config.toml
model = "image embedding model"
crop_scale_min = 1
rotation_deg = 10
norm_position = "pre"
layer_scale_init = 0.01
inner_norm = false
layers = 8
pooling = "mean"
init = "trunc_normal_002"
shampoo_beta = 0.999
max_precond_dim = 1536
adamw_lr_other_params = 0.0019
adamw_weight_decay_other_params = 0
Rows from block 4 of a small image embedding model, named by matrix and row number. Rows with one number belong to one neuron. Each number is 128 + 32 x the weight over its row's rms, rounded and kept within 0 to 255. All counts start at 0. Numbers have three digits each.
Before each neuron's rows are labels from the 100 images, of 14848, where the neuron reaches its highest value: "strongest on" is what is common among them. Only what is clearly more common there than usual is listed. The data: microscope photos of single blood and bone marrow cells.
# fc1: MLP up (model.blocks.4.mlp.fc1.weight, 576x192), inputs 0-63
# fc2: MLP down (model.blocks.4.mlp.fc2.weight, 192x576, transposed), outputs 0-63

strongest on: smear: peripheral blood; cell type: segmented neutrophil
fc1.308:110168161202128127143126112042077115110092160103172155144082083128135133098098110152065132096145072061139106141138077075157125136110126120159082178124144154157088184111186209116090141107114150
fc2.308:145118050141125158148135147148143106118180120122124135109088121111185122106088152094125102181148031129065156110097131144122094110131144115112129135166126090067128136133082124105093135135149148

strongest on: cell type: artefact
fc1.531:166148138152148121187029148121167098175141116145145123171124090175098088175204124144161112166115115104134095153158081128144146138162145126133098160110143088144172119184164119146152123095145128
fc2.531:115132099116130148134152111132070104055074101185111110154119115084167119110173129106177045109114169170111092121091166157145120072103199097157127133168116093102143131133109156149175140125117117

strongest on: smear: peripheral blood
fc1.463:103116116145153158138255160097200149151123093088116116119121088128185113129119083108143089089130122118159166138110180139146140171121132122173147163108166131172184076146103096159060169141121099
fc2.463:153092131140115083164132105092170126148102160153095112157110127119106108134163189100141132113113145109134142147122171142144127133114144134153133108124111094148113093087167146113145077131133155

strongest on: smear: peripheral blood
fc1.260:070131191136091124142101203122098056158083064125148056166128191130132148108157110137142122116135104123191140069115057148157117112136156118115151073141110144078111055128148109060178156098088197
fc2.260:100136085172136145122123139091113129109127122140101129097111110109156141147161129098106172187096152144173166088105149128133079139167145093167142153046136123132053145142120133145134141137157166

strongest on: smear: peripheral blood; cell type: myeloblast
fc1.506:172116136059161106189143168132176177044099112076102080083156106061125082123157110131136087154134106130190181117116107082153175116138140108075130110118114109144132171092110217058108160088141183
fc2.506:165132044208152115164115169188088131138126093169111118144098123111142093088103173203108148077144187158119142098127094144138177114144115159159084126116124115216154110177071033109106130123129131

strongest on: smear: peripheral blood
fc1.421:140127151137118119090147192091151165149077096080182133115098175126137130084114154107163049093154160148186106098176154155164159138109134105213128089161121143132181130129153182103167055150075129
fc2.421:138143130044136125122145108107134103111125117126084105096111113181082086103144147122126100180122135157184165115150086105136118097138140127108100140138122106147210133090218150115114151129090123

strongest on: smear: peripheral blood
fc1.189:152163112120174141151104057131143139152090127143172055142138119095092160152140100106115165086112141113220100146147153147104123187172111159083103090097110097182125181098188193153156145136104077
fc2.189:144136052137134110143104127129165131151119122177128189176136150159118110196159115143130089136095139178134133183125095104123123115110140122179122136139162110116070122138158134147092117108152098

strongest on: cell type: artefact
fc1.379:142133079159121165130035149117134095118139133096124168116098107080162141111136161140123076160156112085107189094149162072124159121140088110161148146103102118149145117052137145072080127166151117
fc2.379:125132183120174126172136156120095138124120155144084218145154141116109143063144138130164136171149126069143102204134166179118145088141132133141120106126142167122182112075204113140151164108188128

strongest on: cell type: artefact
fc1.169:175121183204173102100157051166116147098178158092186096069161166131142161150110141106121124160192093116128128138142134129095154058166155163084082111120173122115169156137135189071113118123183112
fc2.169:144179145140126173173133122074095149138174117134096154117135142115065109166148118149129118152136132153053144154139073127127143106107115142126148110166106143106108120099083076117115098135116095

strongest on: cell type: artefact
fc1.234:074096185090093128177108165114091180191121133134146082127125075092124129101128111116114051139123185099165062116106172096084134125149193150103130185102120140122081138131126142156108140162062144
fc2.234:109145046183103115176158088140160094138105168114136130103096111152194126149099102106199142171129157086055111099167122125121148062122120152125109090156166187184155146124107107124145158100125114

strongest on: smear: peripheral blood; cell type: segmented neutrophil
fc1.101:170044087108136136150121064090139190078113076098189131169164106131150123101157099104147105200069122141107136148163194112115151114023113101140159222128105143142115143097143106130156105131126108
fc2.101:110067150150142122148074113192122109181127107115118184109124116069122113189118143176106086152117148142102114140113086168087102158110152142132111129128120127133080203117183140137128151132137151

strongest on: smear: peripheral blood; cell type: myeloblast
fc1.218:137176110178070164102162080120142112148112152116069125124120126128181184124067157143127054142130116120171117154108069124215104153148160226139144133111157138104059110181151125092118137183118135
fc2.218:152149209175146168142117076104096113116107102175107105142166142136099185106121072085176142191108114129134061162166108132135086074159140095099132151127123115125081110158144073135152118085166124

strongest on: smear: peripheral blood
fc1.295:073170128137156054109136060177140108145111158113140091061153139131161154179127194161165105139154129126126124121095058170129139146091108132159114153158148063157143158139162125139143091078176085
fc2.295:161131114173111122169153144090140091115125156085079188137149108158112130101140121088124151235134080146105119125157083116130102144133138139120167148084102092153116115129089062168128155116164115

strongest on: smear: peripheral blood; cell type: myeloblast
fc1.280:110088103163135079145205115173156125149154154128134110125114130118180120108091139123144086150138126129120113154120063166130109187117114123175096128094056188109187123085088145161157149130118152
fc2.280:106124152156124146085127118171110122132128081130120178131168088136107101171111116138148068106091135090149149135128109109119170103117123163157168111136125069157018106126055042134190130112095124

strongest on: smear: peripheral blood
fc1.114:133092121169166110129107106176165104157123174141135102089164140105053134193151174109177095111137132122165094190158116122204104080156123113108146159135173102158144085113179192100121165174119133
fc2.114:097099213099147133116098104140139080108101086077096089140139146123132123115128041144099057126053149155126139082128140153166104112096143099118082129173167250163131123143115118123113136210146118

strongest on: smear: peripheral blood
fc1.289:089158138140174104148207100140166128133064157103162089207169131133151148095130086110130155201105122088143133084100143169134082100041171087157142158154138103153146122137173185101117102141146097
fc2.289:134129078137122135142096134183137099152072084137121181182128147072119111166104118095137161130094167149114123082119095092103154123084140116188117146142120126051184110159127125083119110093125184

strongest on: smear: peripheral blood; cell type: myeloblast; cell type: monocyte
fc1.511:146181217084124135147122114109122146074104162137220151150166180097092106144145127104166111167135086105119161126097170146145161118079132195169155132194096073101135119125173099112114080090130178
fc2.511:166140125124117086127125133119061145106197143131124042069130112144114106122147099147104123117130067111146105109106132111134094168118122118154099116087155087087123114173131134114116112104161155

strongest on: cell type: artefact
fc1.304:119150125122143083156039109123183132136098140166216113095111073104111098104106114077096131167133168117138132143073117116118083083116148152138177139087123163088126118127132141081155065138130132
fc2.304:126095162029148094124129146113116070091153175091148170122099116135075153163145076146177129126081154119073083121090124128106133129118160135075158113141069152117143123110170133131092085143145114

strongest on: smear: peripheral blood; cell type: myeloblast
fc1.365:205150176155163126156139111162120127086136105116138102086131072139136108106110152072098130131137144121133102133116124154144095027150089125067159114120157131154115156142185117068177111085180117
fc2.365:156100132157161153082126155100135168124154125158112156149114165133123181139116152096100115081123090113184124135139159144093104141107130140076145150115145185100116113158176066120136149130074120

strongest on: cell type: artefact
fc1.18:169117127158117049130139143147160160139065150177097073179117161146092137134135203113134085070161152182137085079157084184127115092155133108124074113099173076134116065162200094146145174128151146
fc2.18:194124115110093113127121127082120111116125152137094218126155151150143150142143111108109105126134098121092089097156195159112156143116125145132150114128108112158074121063184173127162097099150136

strongest on: smear: peripheral blood
fc1.490:075146158158162075107160105098134129107086172111135137104151133129124106070165119118165054112108121112186137171097109113131141111140115095104088145180108129121066129207121121158160129135105058
fc2.490:139082055144168127115058135163137117129102131122110143205134179090152086137101079115183107127064126086138116093093113116121127105126100155144096152125150093113100136193157145135140170166069167

strongest on: smear: peripheral blood
fc1.92:123131131112109144079128083176156122138089110145109075103112131134108127129113135134091118113141124130089099166114105194107163116154164106119106077079144129166087138074110136117220170105120033
fc2.92:143134146134129149121123080075146111138142175088103204145113085150099126233104143085153161107099151099092096086063154051175136100146134124119131114143103165117096113143164144135107078134100136

strongest on: smear: peripheral blood
fc1.564:142182162160089077097165126102131040172119113149107143083120116149112099208148105117136145189154122116080066122168117162127067127164129152128169163132070131133157173177185194156149065056130137
fc2.564:150115173174133100152166159127136128101154090155117076127124154187045098124108113132138161079093140132132183175106151158126131111099145048113134147102111091096079148064096162093087111157141107

strongest on: smear: peripheral blood; cell type: segmented neutrophil
fc1.331:159097109189143128164225117136163164104101129135135171138138104136043107137167145082091122129132183106139107082113152113100128145092152138115204082133125090123114174158089084138110146109137130
fc2.331:137120094095058163108188119116127190138143164136158156124110154132168128089126165155135109107121067202126100128108188130168148061125153167125104103100146083197124123165091186118154108106145124

strongest on: smear: peripheral blood
fc1.476:130144164135151063050141176123105154104093121163113096112153103192138121123071155116142081066149159108166137162111176126193186201102091056139148098118143150119095155148139128109091114091102171
fc2.476:088168149200094144141164136091145133130157100115153079093144117140127114147090115110138136160105102133150093120081102174130095144123112107119168103154070172186124151161102174150163199125107114

strongest on: cell type: artefact
fc1.120:116190091157090139148193170111125105084157126146138177115109134129067080154123139145063165132131138125093061122160106174129127136140167148121109146115119099197140153106175096104120150102173048
fc2.120:120121124154138085137099106122143088157138168161134092145156102147121142193159131189155164165102179178088135172114142120127151109160125111059135114137178109118118105099247250099150076128147160

strongest on: cell type: artefact
fc1.22:142092097093172104140114115162202158157081118169139214222158164154178121149140151168141125153106127093128170125107078105147152164144114056128117054120159106128077141070135109166127141175106092
fc2.22:099102134114117143140173128084178131126148113099177128164136135089130161105154128158223132200165133090155135142076121074133126161088139131194097116150158009096182113107126104113085081112121154

strongest on: smear: peripheral blood; cell type: myeloblast
fc1.65:123177104077096149147133120133102156073139095170110046140123108056105145119113144111136088137157173091102103123111121098143107146157158153141129147154172091090147156105125085128054145182164187
fc2.65:142084122137140117172155147102109100091097102088089093152138169102170122112132128078172122147128122132113161101117107094090119012156115096151141149134139138065144169141117135127119076145103104

strongest on: smear: peripheral blood
fc1.318:100120130090158099105136141126127101150068165146146087141098131046092074088149093102177058072079102102149092164168113120143124135059152189084146114150149093139142150126060087088083138118088138
fc2.318:144154190144132099154106127148057099140061164142095097141139140177198143121145106183130160091073129157171085149116083162126106107155127076140146160082119138170118110131176083079180151106151113

strongest on: smear: peripheral blood
fc1.119:176040193157091097096174097101168135066132176166157178136116134072080133151134095154100106203155127128127140136124055146197131171129120201097119126104118150131115130163146165109091119155087144
fc2.119:134135144097118129112161169165155114116156155146154073112118110122131132078126079111149145108135143155141118146151187122110141117113113077166150120123143104155095102122113000132158102140169122

strongest on: smear: peripheral blood; cell type: myeloblast
fc1.283:200099115099124071107151100091125132147146121098111100125065135122115113122111128056100114144106161129178096118072107190145172119110118163152161080148101112150106108102115142169122171106114188
fc2.283:136115131130109169154129179147108118119078128119179109104119088126122124119061089137102116103121154143158186154081115144078124139128095047158109138123167062133061099072129098145125081180081119

strongest on: cell type: lymphocyte
fc1.88:077177154143111174165076139128103098093142094113083087155147126083139125103162120093109176099138133172159123089155150093095132130069164160202152148130133133112142235133125143151100110078147103
fc2.88:081131133134105116184114092162159104035164137099142124127088067144123068133148159120228150172114124137078095129141086151150087099129106078201120193162106111163074122167157100146116121133115138

strongest on: cell type: artefact
fc1.153:161137121150118119159117145166172090126195112125146191131137176214165085131085122149123116142082144091132114131118128087120167080113092126145203138120159111170169170085158137143144107101134133
fc2.153:102105157123092100114096141128198149112109155111129105171130139067173173171046119124113141110112158136169130162127097111144157111122112177117145140128156182192079086164093215172110160134151116

strongest on: smear: peripheral blood
fc1.241:114093110078124135114142160101160158116131091104110129156161121143130153171104110171165152138067148114132162103116117127122181180110128196127078148130158167102211168185156172142145157175192108
fc2.241:113118135116092154100104147095105172111135106128155112140147158124116116125137153147141117111128100128159148163101137134153189122109108063141108110121045128132157124133154133117140058105154106

strongest on: smear: peripheral blood
fc1.532:110116169129147158083041132160105113125131158077082130176151119116099097118174135156106144107138119133158141134097168067136123125110117047139100097094148157114089184091158142100168134083079200
fc2.532:086114178117115173109096130130119091125120110139165074121105182187153158203108162132085151225142153138138104118194066114127109170131113096166176163126105124156122102109073233088102149146102080

strongest on: cell type: artefact
fc1.395:114173170147097121121005133126165187147181134185118107102144144149089134083176165151118187153097116113081156124133146068163133131115143145115135112143122034073136101157166154150100133098102162
fc2.395:144174085141143121067127100157144111137160134097141072100134133089135121076099133158088108183145134146075114144106065117099115095136114114151174152093120142106198091071137186128096113142099141

strongest on: smear: peripheral blood; cell type: segmented neutrophil
fc1.5:132123109121099150087170142137140126126140068087182067129120083178118139110122134099097111147148137129161150059096121136196174090095181147156122090142073181122134126119122131097116168158149097
fc2.5:094076205173125094193154092150129131126111125121123133150097129121139179127086119093123185229149192097104182114150137082099161139118130133145122101048128079008115103119134095092125123176095183

strongest on: smear: peripheral blood
fc1.224:126129186107098101152067124187117141106081105195075118152170148169144095098097073164078147150148117098067173082087074124130090105158104124143123126107176159071176180157125136122156125133154136
fc2.224:133102076141121144118121107160148109087077115126051167090066116128145147161136172161096132136111124122098105081124159061142173144143141133111118150159061117089142168139164111116147156128185126

strongest on: smear: peripheral blood; cell type: myeloblast
fc1.366:158110216162171105092161135178141113110131185108143100114149091187076135099116104131141105100113123083054082119149055115138112170096158169105135128120142149146191164117145142146176123143142078
fc2.366:148159092190135136155126173158124058136153248159165129151120138066108140127124091147177084161124160133123130101143165136153100063162094125108109103110164110160172138094121047091086109159192138

strongest on: smear: peripheral blood
fc1.565:164149102204097089127114112124093127091126111152117058095117162092110093118115111108105093140098160079151114234107118161115120117101164134131097068132177124092102125172172165164163100137127113
fc2.565:081139209120101115135149132100137131130117122120157243113131120103063152151157130129134152148131184105132128185133097137121085085062110095039097173154103150127080137137120089126104138141198103

strongest on: smear: peripheral blood
fc1.82:130146105091133126105105088135096138095141107105132083076127125143152109161108133130145105103119149163151134106149127115113141088100122160089128087145120171121127184110162163165192127150140176
fc2.82:125097126071092119139109147108166137158158146093132137130134093127136130168147154134176114124126109148112117158121170086140122143122135128139075106055119129115161142094125222139135112149142110

strongest on: smear: peripheral blood
fc1.222:104181096158118099139082107137160100160193068191124170105110112140145143113079098160156097093124141151069147126138071138125140116096135126092131145161134055163132091101108112104133104163180093
fc2.222:146095097098174119160138132105149085134127139152083136089170125151149183137133120159161134094125147139085206155107100136125127131103112182113092124109098084171153097121141120108124104151151139

strongest on: smear: peripheral blood; cell type: myeloblast
fc1.353:114104150219137117169184153147155169169180139122084090100182105157130105117112075124110090108116133136172138169164128124135082130086117172118131171205123161134104075155131140145165164121095156
fc2.353:138120123112121124143133151127082184085090124104111130131133101145106118156124091120155128133112120117079104158118166100086182113132150168150161123126131071125142123141081089106121126143073167

strongest on: cell type: lymphocyte
fc1.33:129186101177058165139101122108185079099135080136173082115060156112062206112090115143154144126112153139137121114094129163125105131106139165121154131163098145154141119218132084093139151124105112
fc2.33:112109164102187159082122144157086136152149126133139114069152141164159121164074090155130137153139098142090118067128161097128125106143087130145165100108184165159104133112075133159081050141100140

strongest on: smear: peripheral blood
fc1.436:134142198091148175093129075210115144056196145155131114192115125141108121134150122125162129133087115096112118143079109167140106158097134191113138162158120164123212197180134147102129145115135114
fc2.436:092103101148122105110124171119074130076098115105112126139143167131110167108117069132151125212100144107100107116153154111120164143184063083111087118107112202109190156129145120129127095116182086

strongest on: smear: peripheral blood; cell type: segmented neutrophil
fc1.187:119117143105129110147131130153158200135113138138145055074135136140208134147141112128125106117082133129108134131141156139098144128126104180115072146127158116136136152071158148129158158162093110
fc2.187:150186103195128151146146124120128128140158175151097131160105130109145092121105123150086118175186132108116169110124156158112076135133089159142112087135169136148112118100040013110084134108149127

strongest on: smear: peripheral blood
fc1.206:110145143153116187086184076135124114101152163156134104133110144095137143176116134097128149095144149092165147182090112144136111134193140117141062171143161160164096130181144188113143143063100118
fc2.206:106120094138108152117115088139170101150075100111139126173098125157125139121123109129132119220179096124070082166076180138123146182143111138117122131139135045139126157142132159108151140069135128

strongest on: smear: peripheral blood; cell type: myeloblast
fc1.394:109125115178138119129118105097091082128121193100165054109172115066076152166103184123124111123124154124117069222189117162146179154094104100141111149188173113115073188143077141130123134153057172
fc2.394:141178184103148116153178107098026188190160116125085103154123141106176136127132182162096126117137176112114119155150129162167114148161091127167089125129111194157118125139215129138126132113021142

strongest on: cell type: artefact
fc1.255:115162151091191081142037117112141150139088144156200120112113120105086187093118072103137111089186113162136138129080158110164103075170162151133127109071117096091127181146136149130128109124139125
fc2.255:128142123230152070145138083149110168094141103181140121087149127117082122155089121141194107152118140112085103102112074122123094154146131171099121152109124195149151100059151105124152200100117138

strongest on: smear: peripheral blood
fc1.147:134142123112125137069146131105148100193160090189187071090187090139075082135139088164195139148136099088102111118173100170098105145129124163149091117116119089087098091100126173155105173127125105
fc2.147:117087103121147171109109116144100133116120152084123056135141151148111149140113090128168143123174131138051154132058109111180091062108117100108074139113157155053087155125168149153110095182125158