Rows from block 4 of a small image embedding model, named by matrix and row number. Rows with one number belong to one neuron. Each number is 200 + 40 x the weight over its row's rms, rounded and kept within 0 to 999. All counts start at 0.
After each neuron's rows are labels from the 100 images, of 14848, where the neuron reaches its highest value: "responds to" is what is common among them. Only what is clearly more common there than usual is listed. The data: microscope photos of single blood and bone marrow cells.
# fc1: MLP up (model.blocks.4.mlp.fc1.weight, 576x192), inputs 64-127
# fc2: MLP down (model.blocks.4.mlp.fc2.weight, 192x576, transposed), outputs 64-127

fc1.429,285,195,223,212,227,92,243,188,184,180,181,214,205,160,150,178,208,214,116,213,255,148,219,184,231,284,138,189,302,193,224,213,239,230,120,203,221,180,199,199,192,234,208,198,249,166,194,217,147,193,238,200,181,189,196,130,257,171,213,173,139,223,212,188
fc2.429,217,115,210,176,117,247,234,174,275,225,242,194,164,207,249,250,141,234,277,186,204,244,200,210,206,154,198,186,246,178,187,246,256,223,198,223,38,205,275,158,192,197,252,200,196,148,171,193,217,242,245,242,129,229,143,230,257,186,165,259,258,140,188,211
responds to: cell type: artefact

fc1.120,191,197,159,206,126,198,154,189,204,163,306,223,225,215,200,182,135,200,203,229,200,204,187,160,186,167,165,170,235,229,273,220,213,252,181,173,164,221,169,193,187,155,264,261,233,159,227,201,146,158,272,167,247,233,159,219,202,149,206,163,217,171,180,146
fc2.120,171,208,207,216,187,217,214,171,230,239,237,170,205,248,195,289,94,255,133,248,253,217,185,177,165,188,192,225,208,195,237,184,236,234,168,218,222,239,224,112,206,199,200,210,141,162,162,198,168,208,184,161,180,248,217,172,264,110,208,213,144,223,238,183
responds to: cell type: artefact

fc1.536,151,179,202,215,164,283,175,188,235,194,187,241,195,213,225,218,159,222,248,184,193,181,240,161,174,185,235,180,203,193,127,185,178,209,175,157,149,198,262,278,164,195,173,171,253,207,225,171,190,202,262,195,220,174,179,266,237,197,173,259,149,216,172,141
fc2.536,236,129,217,229,183,215,261,163,191,229,215,222,159,190,188,186,317,212,183,175,204,209,257,234,160,201,188,255,197,261,261,178,166,242,284,162,202,153,173,187,212,182,200,213,127,241,261,202,244,229,199,196,222,161,256,211,230,229,231,231,153,218,157,197
responds to: smear: peripheral blood

fc1.255,273,180,120,119,176,163,233,227,133,272,146,113,232,202,212,179,187,214,113,183,151,141,214,236,301,206,116,214,191,139,214,200,266,217,227,196,224,215,216,186,262,201,178,197,223,111,169,225,146,272,161,176,237,208,217,221,211,105,215,176,189,177,194,174
fc2.255,171,249,238,224,113,238,217,197,147,164,293,228,213,229,121,205,223,228,180,233,122,214,265,240,165,257,202,197,222,116,64,201,207,199,214,212,185,188,198,220,144,162,201,120,283,228,217,232,178,175,164,151,180,166,216,256,155,191,166,121,251,185,219,221
responds to: cell type: artefact

fc1.19,200,256,199,209,167,177,185,188,208,171,201,116,146,167,179,241,222,176,245,181,173,235,308,183,185,131,140,205,197,171,184,243,226,224,267,178,231,196,150,238,167,237,170,252,193,146,190,230,157,279,246,168,253,182,187,216,155,220,239,224,186,265,199,281
fc2.19,151,268,189,143,173,206,190,171,171,224,230,207,136,205,272,252,236,189,162,173,250,192,266,192,165,234,212,249,176,232,182,140,174,228,151,136,247,177,213,186,166,232,183,143,185,213,217,201,159,210,196,142,183,185,198,220,267,218,208,235,202,227,196,215
responds to: cell type: artefact

fc1.357,200,162,176,247,174,167,225,77,135,220,117,103,244,219,248,210,179,216,170,224,198,162,147,139,226,171,215,165,244,214,197,169,176,110,187,242,193,262,203,223,227,224,186,223,191,208,190,152,246,209,162,189,259,207,115,172,239,252,186,197,243,194,208,159
fc2.357,293,206,163,230,145,155,209,147,185,207,208,221,212,241,232,198,249,186,219,284,201,174,233,193,207,221,198,171,262,174,196,219,216,240,206,134,223,191,190,155,162,133,255,246,240,182,179,261,156,202,207,155,248,236,262,150,208,281,207,284,230,140,234,287
responds to: smear: peripheral blood

fc1.22,239,261,148,148,161,211,215,147,237,218,178,184,222,164,193,207,224,185,220,169,231,269,220,189,203,167,198,158,241,182,130,184,182,248,277,195,223,145,144,204,192,259,201,201,162,229,217,209,160,212,178,165,232,224,173,196,163,178,189,274,169,191,242,281
fc2.22,204,226,219,248,140,200,182,259,180,208,129,182,158,217,201,156,262,191,175,214,211,168,219,187,153,155,240,245,230,251,194,169,74,259,188,265,189,167,185,217,182,185,253,183,165,187,144,257,220,139,179,199,227,186,202,258,273,206,209,192,188,224,205,129
responds to: cell type: artefact

fc1.574,192,206,199,200,132,142,303,177,159,209,202,163,144,196,213,234,163,188,204,204,245,225,302,200,175,205,140,186,206,208,197,258,208,220,208,202,270,180,205,253,187,153,158,163,205,204,231,211,205,191,234,279,231,224,223,98,279,269,238,143,193,123,273,246
fc2.574,128,248,218,203,163,207,197,230,170,217,234,176,192,221,223,200,138,190,94,177,177,193,251,180,199,223,257,173,185,252,172,198,64,203,210,209,220,209,241,183,206,206,136,216,152,248,235,177,237,195,195,214,200,175,210,218,207,231,206,217,210,183,249,216
responds to: cell type: erythroblast

fc1.304,226,247,166,236,214,208,146,200,197,120,196,214,197,252,215,197,142,214,138,270,220,267,180,235,227,208,160,172,218,250,221,144,220,266,241,189,231,117,207,192,205,142,201,236,190,173,217,165,220,219,159,198,207,121,177,138,210,223,235,221,196,231,165,171
fc2.304,189,205,148,252,227,239,156,168,237,189,235,195,201,157,273,156,201,192,193,183,147,181,146,120,192,192,191,188,156,196,162,195,212,172,142,148,181,245,163,166,237,254,220,153,198,299,211,142,174,226,254,168,241,232,212,195,195,134,185,253,216,172,193,167
responds to: cell type: artefact

fc1.33,195,236,189,258,254,201,166,136,207,166,232,220,215,154,156,201,199,242,222,193,167,238,279,198,242,205,160,177,181,278,256,176,198,163,307,224,150,233,246,151,177,184,147,181,277,217,292,255,215,219,198,195,187,266,212,99,187,204,266,151,180,204,202,195
fc2.33,191,158,198,234,214,224,167,123,168,208,143,221,186,211,295,183,176,204,166,202,211,215,135,146,127,126,224,133,118,179,153,129,287,226,170,176,233,188,188,216,112,259,208,188,236,275,139,197,211,228,266,262,238,234,211,186,160,205,213,170,190,251,264,232
responds to: cell type: lymphocyte

fc1.153,149,223,266,161,244,244,167,144,262,200,186,198,142,192,176,192,161,218,187,253,164,175,199,237,242,252,121,205,169,171,305,173,292,199,193,173,222,239,204,269,188,214,235,188,150,194,194,211,142,141,177,126,213,180,216,196,240,210,197,185,160,219,232,234
fc2.153,165,231,223,208,164,260,239,267,173,183,145,194,136,169,208,244,251,155,224,180,159,201,212,160,152,250,202,199,221,184,229,220,186,264,267,144,236,202,193,218,236,99,152,189,199,220,209,275,224,109,139,254,204,152,204,184,203,258,247,217,240,198,178,242
responds to: cell type: artefact

fc1.431,150,167,226,243,291,236,216,152,177,251,213,230,206,178,215,184,242,174,212,195,196,146,196,178,178,171,183,179,257,169,272,176,240,249,197,224,181,241,214,122,215,173,285,187,193,252,210,228,151,182,268,148,238,143,243,227,127,235,152,151,226,209,209,167
fc2.431,163,150,200,238,180,147,159,203,194,174,246,202,222,205,175,216,156,171,233,204,232,174,249,194,198,265,217,255,170,260,203,172,62,207,217,187,156,325,226,198,170,88,185,131,205,164,173,273,215,199,166,144,227,177,138,211,253,171,190,163,287,129,212,284
responds to: smear: peripheral blood

fc1.85,184,212,144,202,192,162,125,115,198,234,230,238,232,214,164,238,144,208,224,175,229,266,146,162,235,204,163,176,153,180,103,211,134,166,190,196,275,241,210,161,158,188,208,188,125,225,179,195,178,241,189,199,181,155,172,256,217,206,195,204,212,153,212,137
fc2.85,185,190,150,223,178,177,175,202,257,224,153,161,214,208,167,204,259,228,189,177,234,199,222,171,189,176,185,226,234,232,199,218,133,138,199,239,185,267,248,244,194,110,238,199,184,165,173,187,214,210,194,170,250,220,235,200,203,205,257,193,139,218,229,136
responds to: smear: peripheral blood

fc1.416,181,229,219,177,243,245,146,215,263,177,162,268,213,224,219,131,257,181,176,120,239,184,219,181,200,245,233,218,242,301,223,203,149,180,243,173,264,243,193,154,254,244,191,202,197,241,131,196,204,206,197,224,218,176,187,172,290,188,215,239,170,169,271,175
fc2.416,229,167,297,329,202,147,265,208,211,198,167,175,236,231,260,200,203,189,250,277,351,181,166,156,163,206,247,237,225,209,154,199,240,140,234,198,133,140,196,214,260,220,218,202,220,173,181,193,241,152,264,203,185,235,216,221,160,133,158,187,222,206,214,181
responds to: cell type: segmented neutrophil

fc1.379,202,218,194,127,141,225,191,186,287,181,211,164,200,172,165,229,161,170,208,194,200,216,275,187,167,227,194,253,142,151,220,210,263,248,247,231,252,226,125,209,204,275,157,180,226,235,187,188,212,209,265,148,273,192,180,175,223,215,216,189,224,209,268,194
fc2.379,238,170,230,253,223,202,221,252,187,190,265,259,156,206,229,228,279,149,151,159,102,213,215,188,172,184,190,210,172,151,241,191,172,278,191,207,175,180,200,202,200,130,188,199,281,158,233,207,156,228,258,206,169,189,188,218,219,226,190,237,202,219,211,229
responds to: cell type: artefact

fc1.14,158,234,216,245,228,213,160,235,265,226,236,191,157,230,181,153,149,239,224,146,224,160,218,216,170,297,218,234,106,135,164,191,226,176,175,245,186,210,118,211,232,193,309,200,230,270,222,236,179,214,189,248,194,220,186,231,217,188,223,112,196,204,233,254
fc2.14,194,228,101,233,203,117,204,179,156,215,180,229,212,177,150,193,219,227,196,202,289,186,225,179,289,211,166,173,219,216,167,168,248,222,229,212,184,204,200,190,193,251,219,239,235,191,210,184,193,176,219,249,163,200,234,225,197,212,238,235,211,198,190,172
responds to: cell type: artefact

fc1.504,273,142,171,230,226,207,213,225,189,152,231,185,193,188,178,236,125,228,179,207,201,201,167,179,140,126,199,204,191,181,236,135,217,190,240,254,209,239,236,240,192,176,152,196,314,197,202,135,216,185,144,189,210,186,196,290,194,242,207,179,245,177,227,186
fc2.504,205,189,233,236,235,159,221,192,268,153,179,214,125,165,173,154,179,226,182,212,125,144,208,217,241,226,230,81,167,208,297,221,222,187,177,178,269,211,180,201,192,228,164,151,235,274,263,237,144,176,208,148,221,177,197,172,204,212,181,146,204,195,169,212
responds to: smear: peripheral blood

fc1.76,254,196,223,263,137,240,151,169,224,188,220,172,289,202,205,267,174,185,175,291,219,195,246,193,237,172,90,233,203,209,162,186,202,107,283,288,203,228,233,211,203,207,182,182,166,240,245,224,175,181,143,182,230,250,211,187,233,242,167,244,143,182,253,180
fc2.76,223,172,235,132,136,117,234,198,216,191,185,262,185,188,170,203,223,208,224,161,153,227,144,162,152,196,247,228,167,167,175,260,127,212,234,183,295,274,201,191,238,263,170,277,188,140,158,208,247,216,190,220,164,159,176,202,197,221,170,157,228,208,235,298
responds to: cell type: segmented neutrophil

fc1.390,250,167,174,185,187,144,241,243,191,263,148,283,126,209,206,167,257,127,199,233,179,163,234,247,189,129,205,215,194,234,142,187,176,212,186,227,247,161,155,166,164,190,216,158,209,180,176,154,146,192,205,158,251,175,215,206,192,199,164,247,219,102,202,130
fc2.390,254,190,90,195,165,143,202,168,240,223,252,200,226,212,253,180,124,253,254,158,256,234,144,190,164,241,161,259,248,129,256,190,125,233,169,194,288,271,214,183,155,123,185,267,202,156,179,200,211,255,181,155,208,220,175,250,164,177,203,166,201,215,263,194
responds to: cell type: artefact

fc1.15,194,223,242,248,152,233,197,180,202,224,130,235,169,194,224,177,192,199,185,173,176,208,201,127,219,208,163,170,134,111,213,202,100,179,165,233,205,208,171,209,214,209,220,184,124,234,250,157,183,180,206,198,263,220,204,216,188,196,179,186,147,169,197,190
fc2.15,167,214,118,176,254,191,149,106,201,198,188,159,202,213,215,198,139,221,230,261,154,240,182,184,166,249,244,140,253,166,133,256,107,191,150,284,238,201,206,248,196,237,185,162,194,218,197,194,188,223,162,241,244,174,241,176,147,268,218,182,198,202,246,174
responds to: cell type: lymphocyte

fc1.36,221,217,192,232,151,253,210,136,178,218,150,187,260,224,241,192,203,174,170,125,197,210,124,152,208,210,154,208,152,215,217,205,193,234,215,219,174,202,247,197,207,170,223,212,220,225,181,200,210,171,238,169,262,154,245,152,136,134,182,124,117,186,193,289
fc2.36,129,233,160,149,201,101,233,207,156,261,198,261,158,160,168,172,202,189,179,263,160,167,186,199,182,190,158,196,159,177,181,173,91,189,224,229,261,164,232,183,246,392,133,256,172,184,143,190,235,179,152,171,199,132,182,207,208,196,215,233,187,225,157,217
responds to: cell type: lymphocyte

fc1.393,246,140,157,276,222,176,211,126,148,171,138,195,156,185,182,214,196,133,196,195,222,193,239,163,238,205,239,155,133,199,231,186,281,278,196,193,142,124,226,258,261,177,149,238,218,263,219,170,219,199,190,161,211,193,257,245,227,187,193,261,144,168,213,198
fc2.393,131,177,197,119,242,211,185,183,238,195,238,204,188,202,251,212,274,189,237,204,210,184,277,209,148,184,174,143,194,124,156,142,178,223,206,197,245,232,201,181,174,88,208,219,240,223,160,219,253,283,205,183,293,211,167,200,125,203,185,175,204,210,241,188
responds to: cell type: segmented neutrophil; smear: peripheral blood

fc1.88,173,246,231,303,202,178,144,224,179,195,207,155,187,216,184,183,250,140,158,179,186,205,154,212,203,177,149,153,217,251,285,172,173,200,243,191,128,182,154,165,223,188,117,235,160,266,183,236,161,155,256,210,251,160,218,157,222,246,223,200,200,196,209,229
fc2.88,139,200,213,139,166,234,202,259,170,202,173,229,242,189,220,183,194,296,159,181,187,209,243,184,263,156,186,227,216,152,174,135,163,171,216,242,252,288,179,179,208,102,244,170,197,214,228,151,169,243,188,248,135,244,194,229,122,143,220,134,223,189,275,208
responds to: cell type: lymphocyte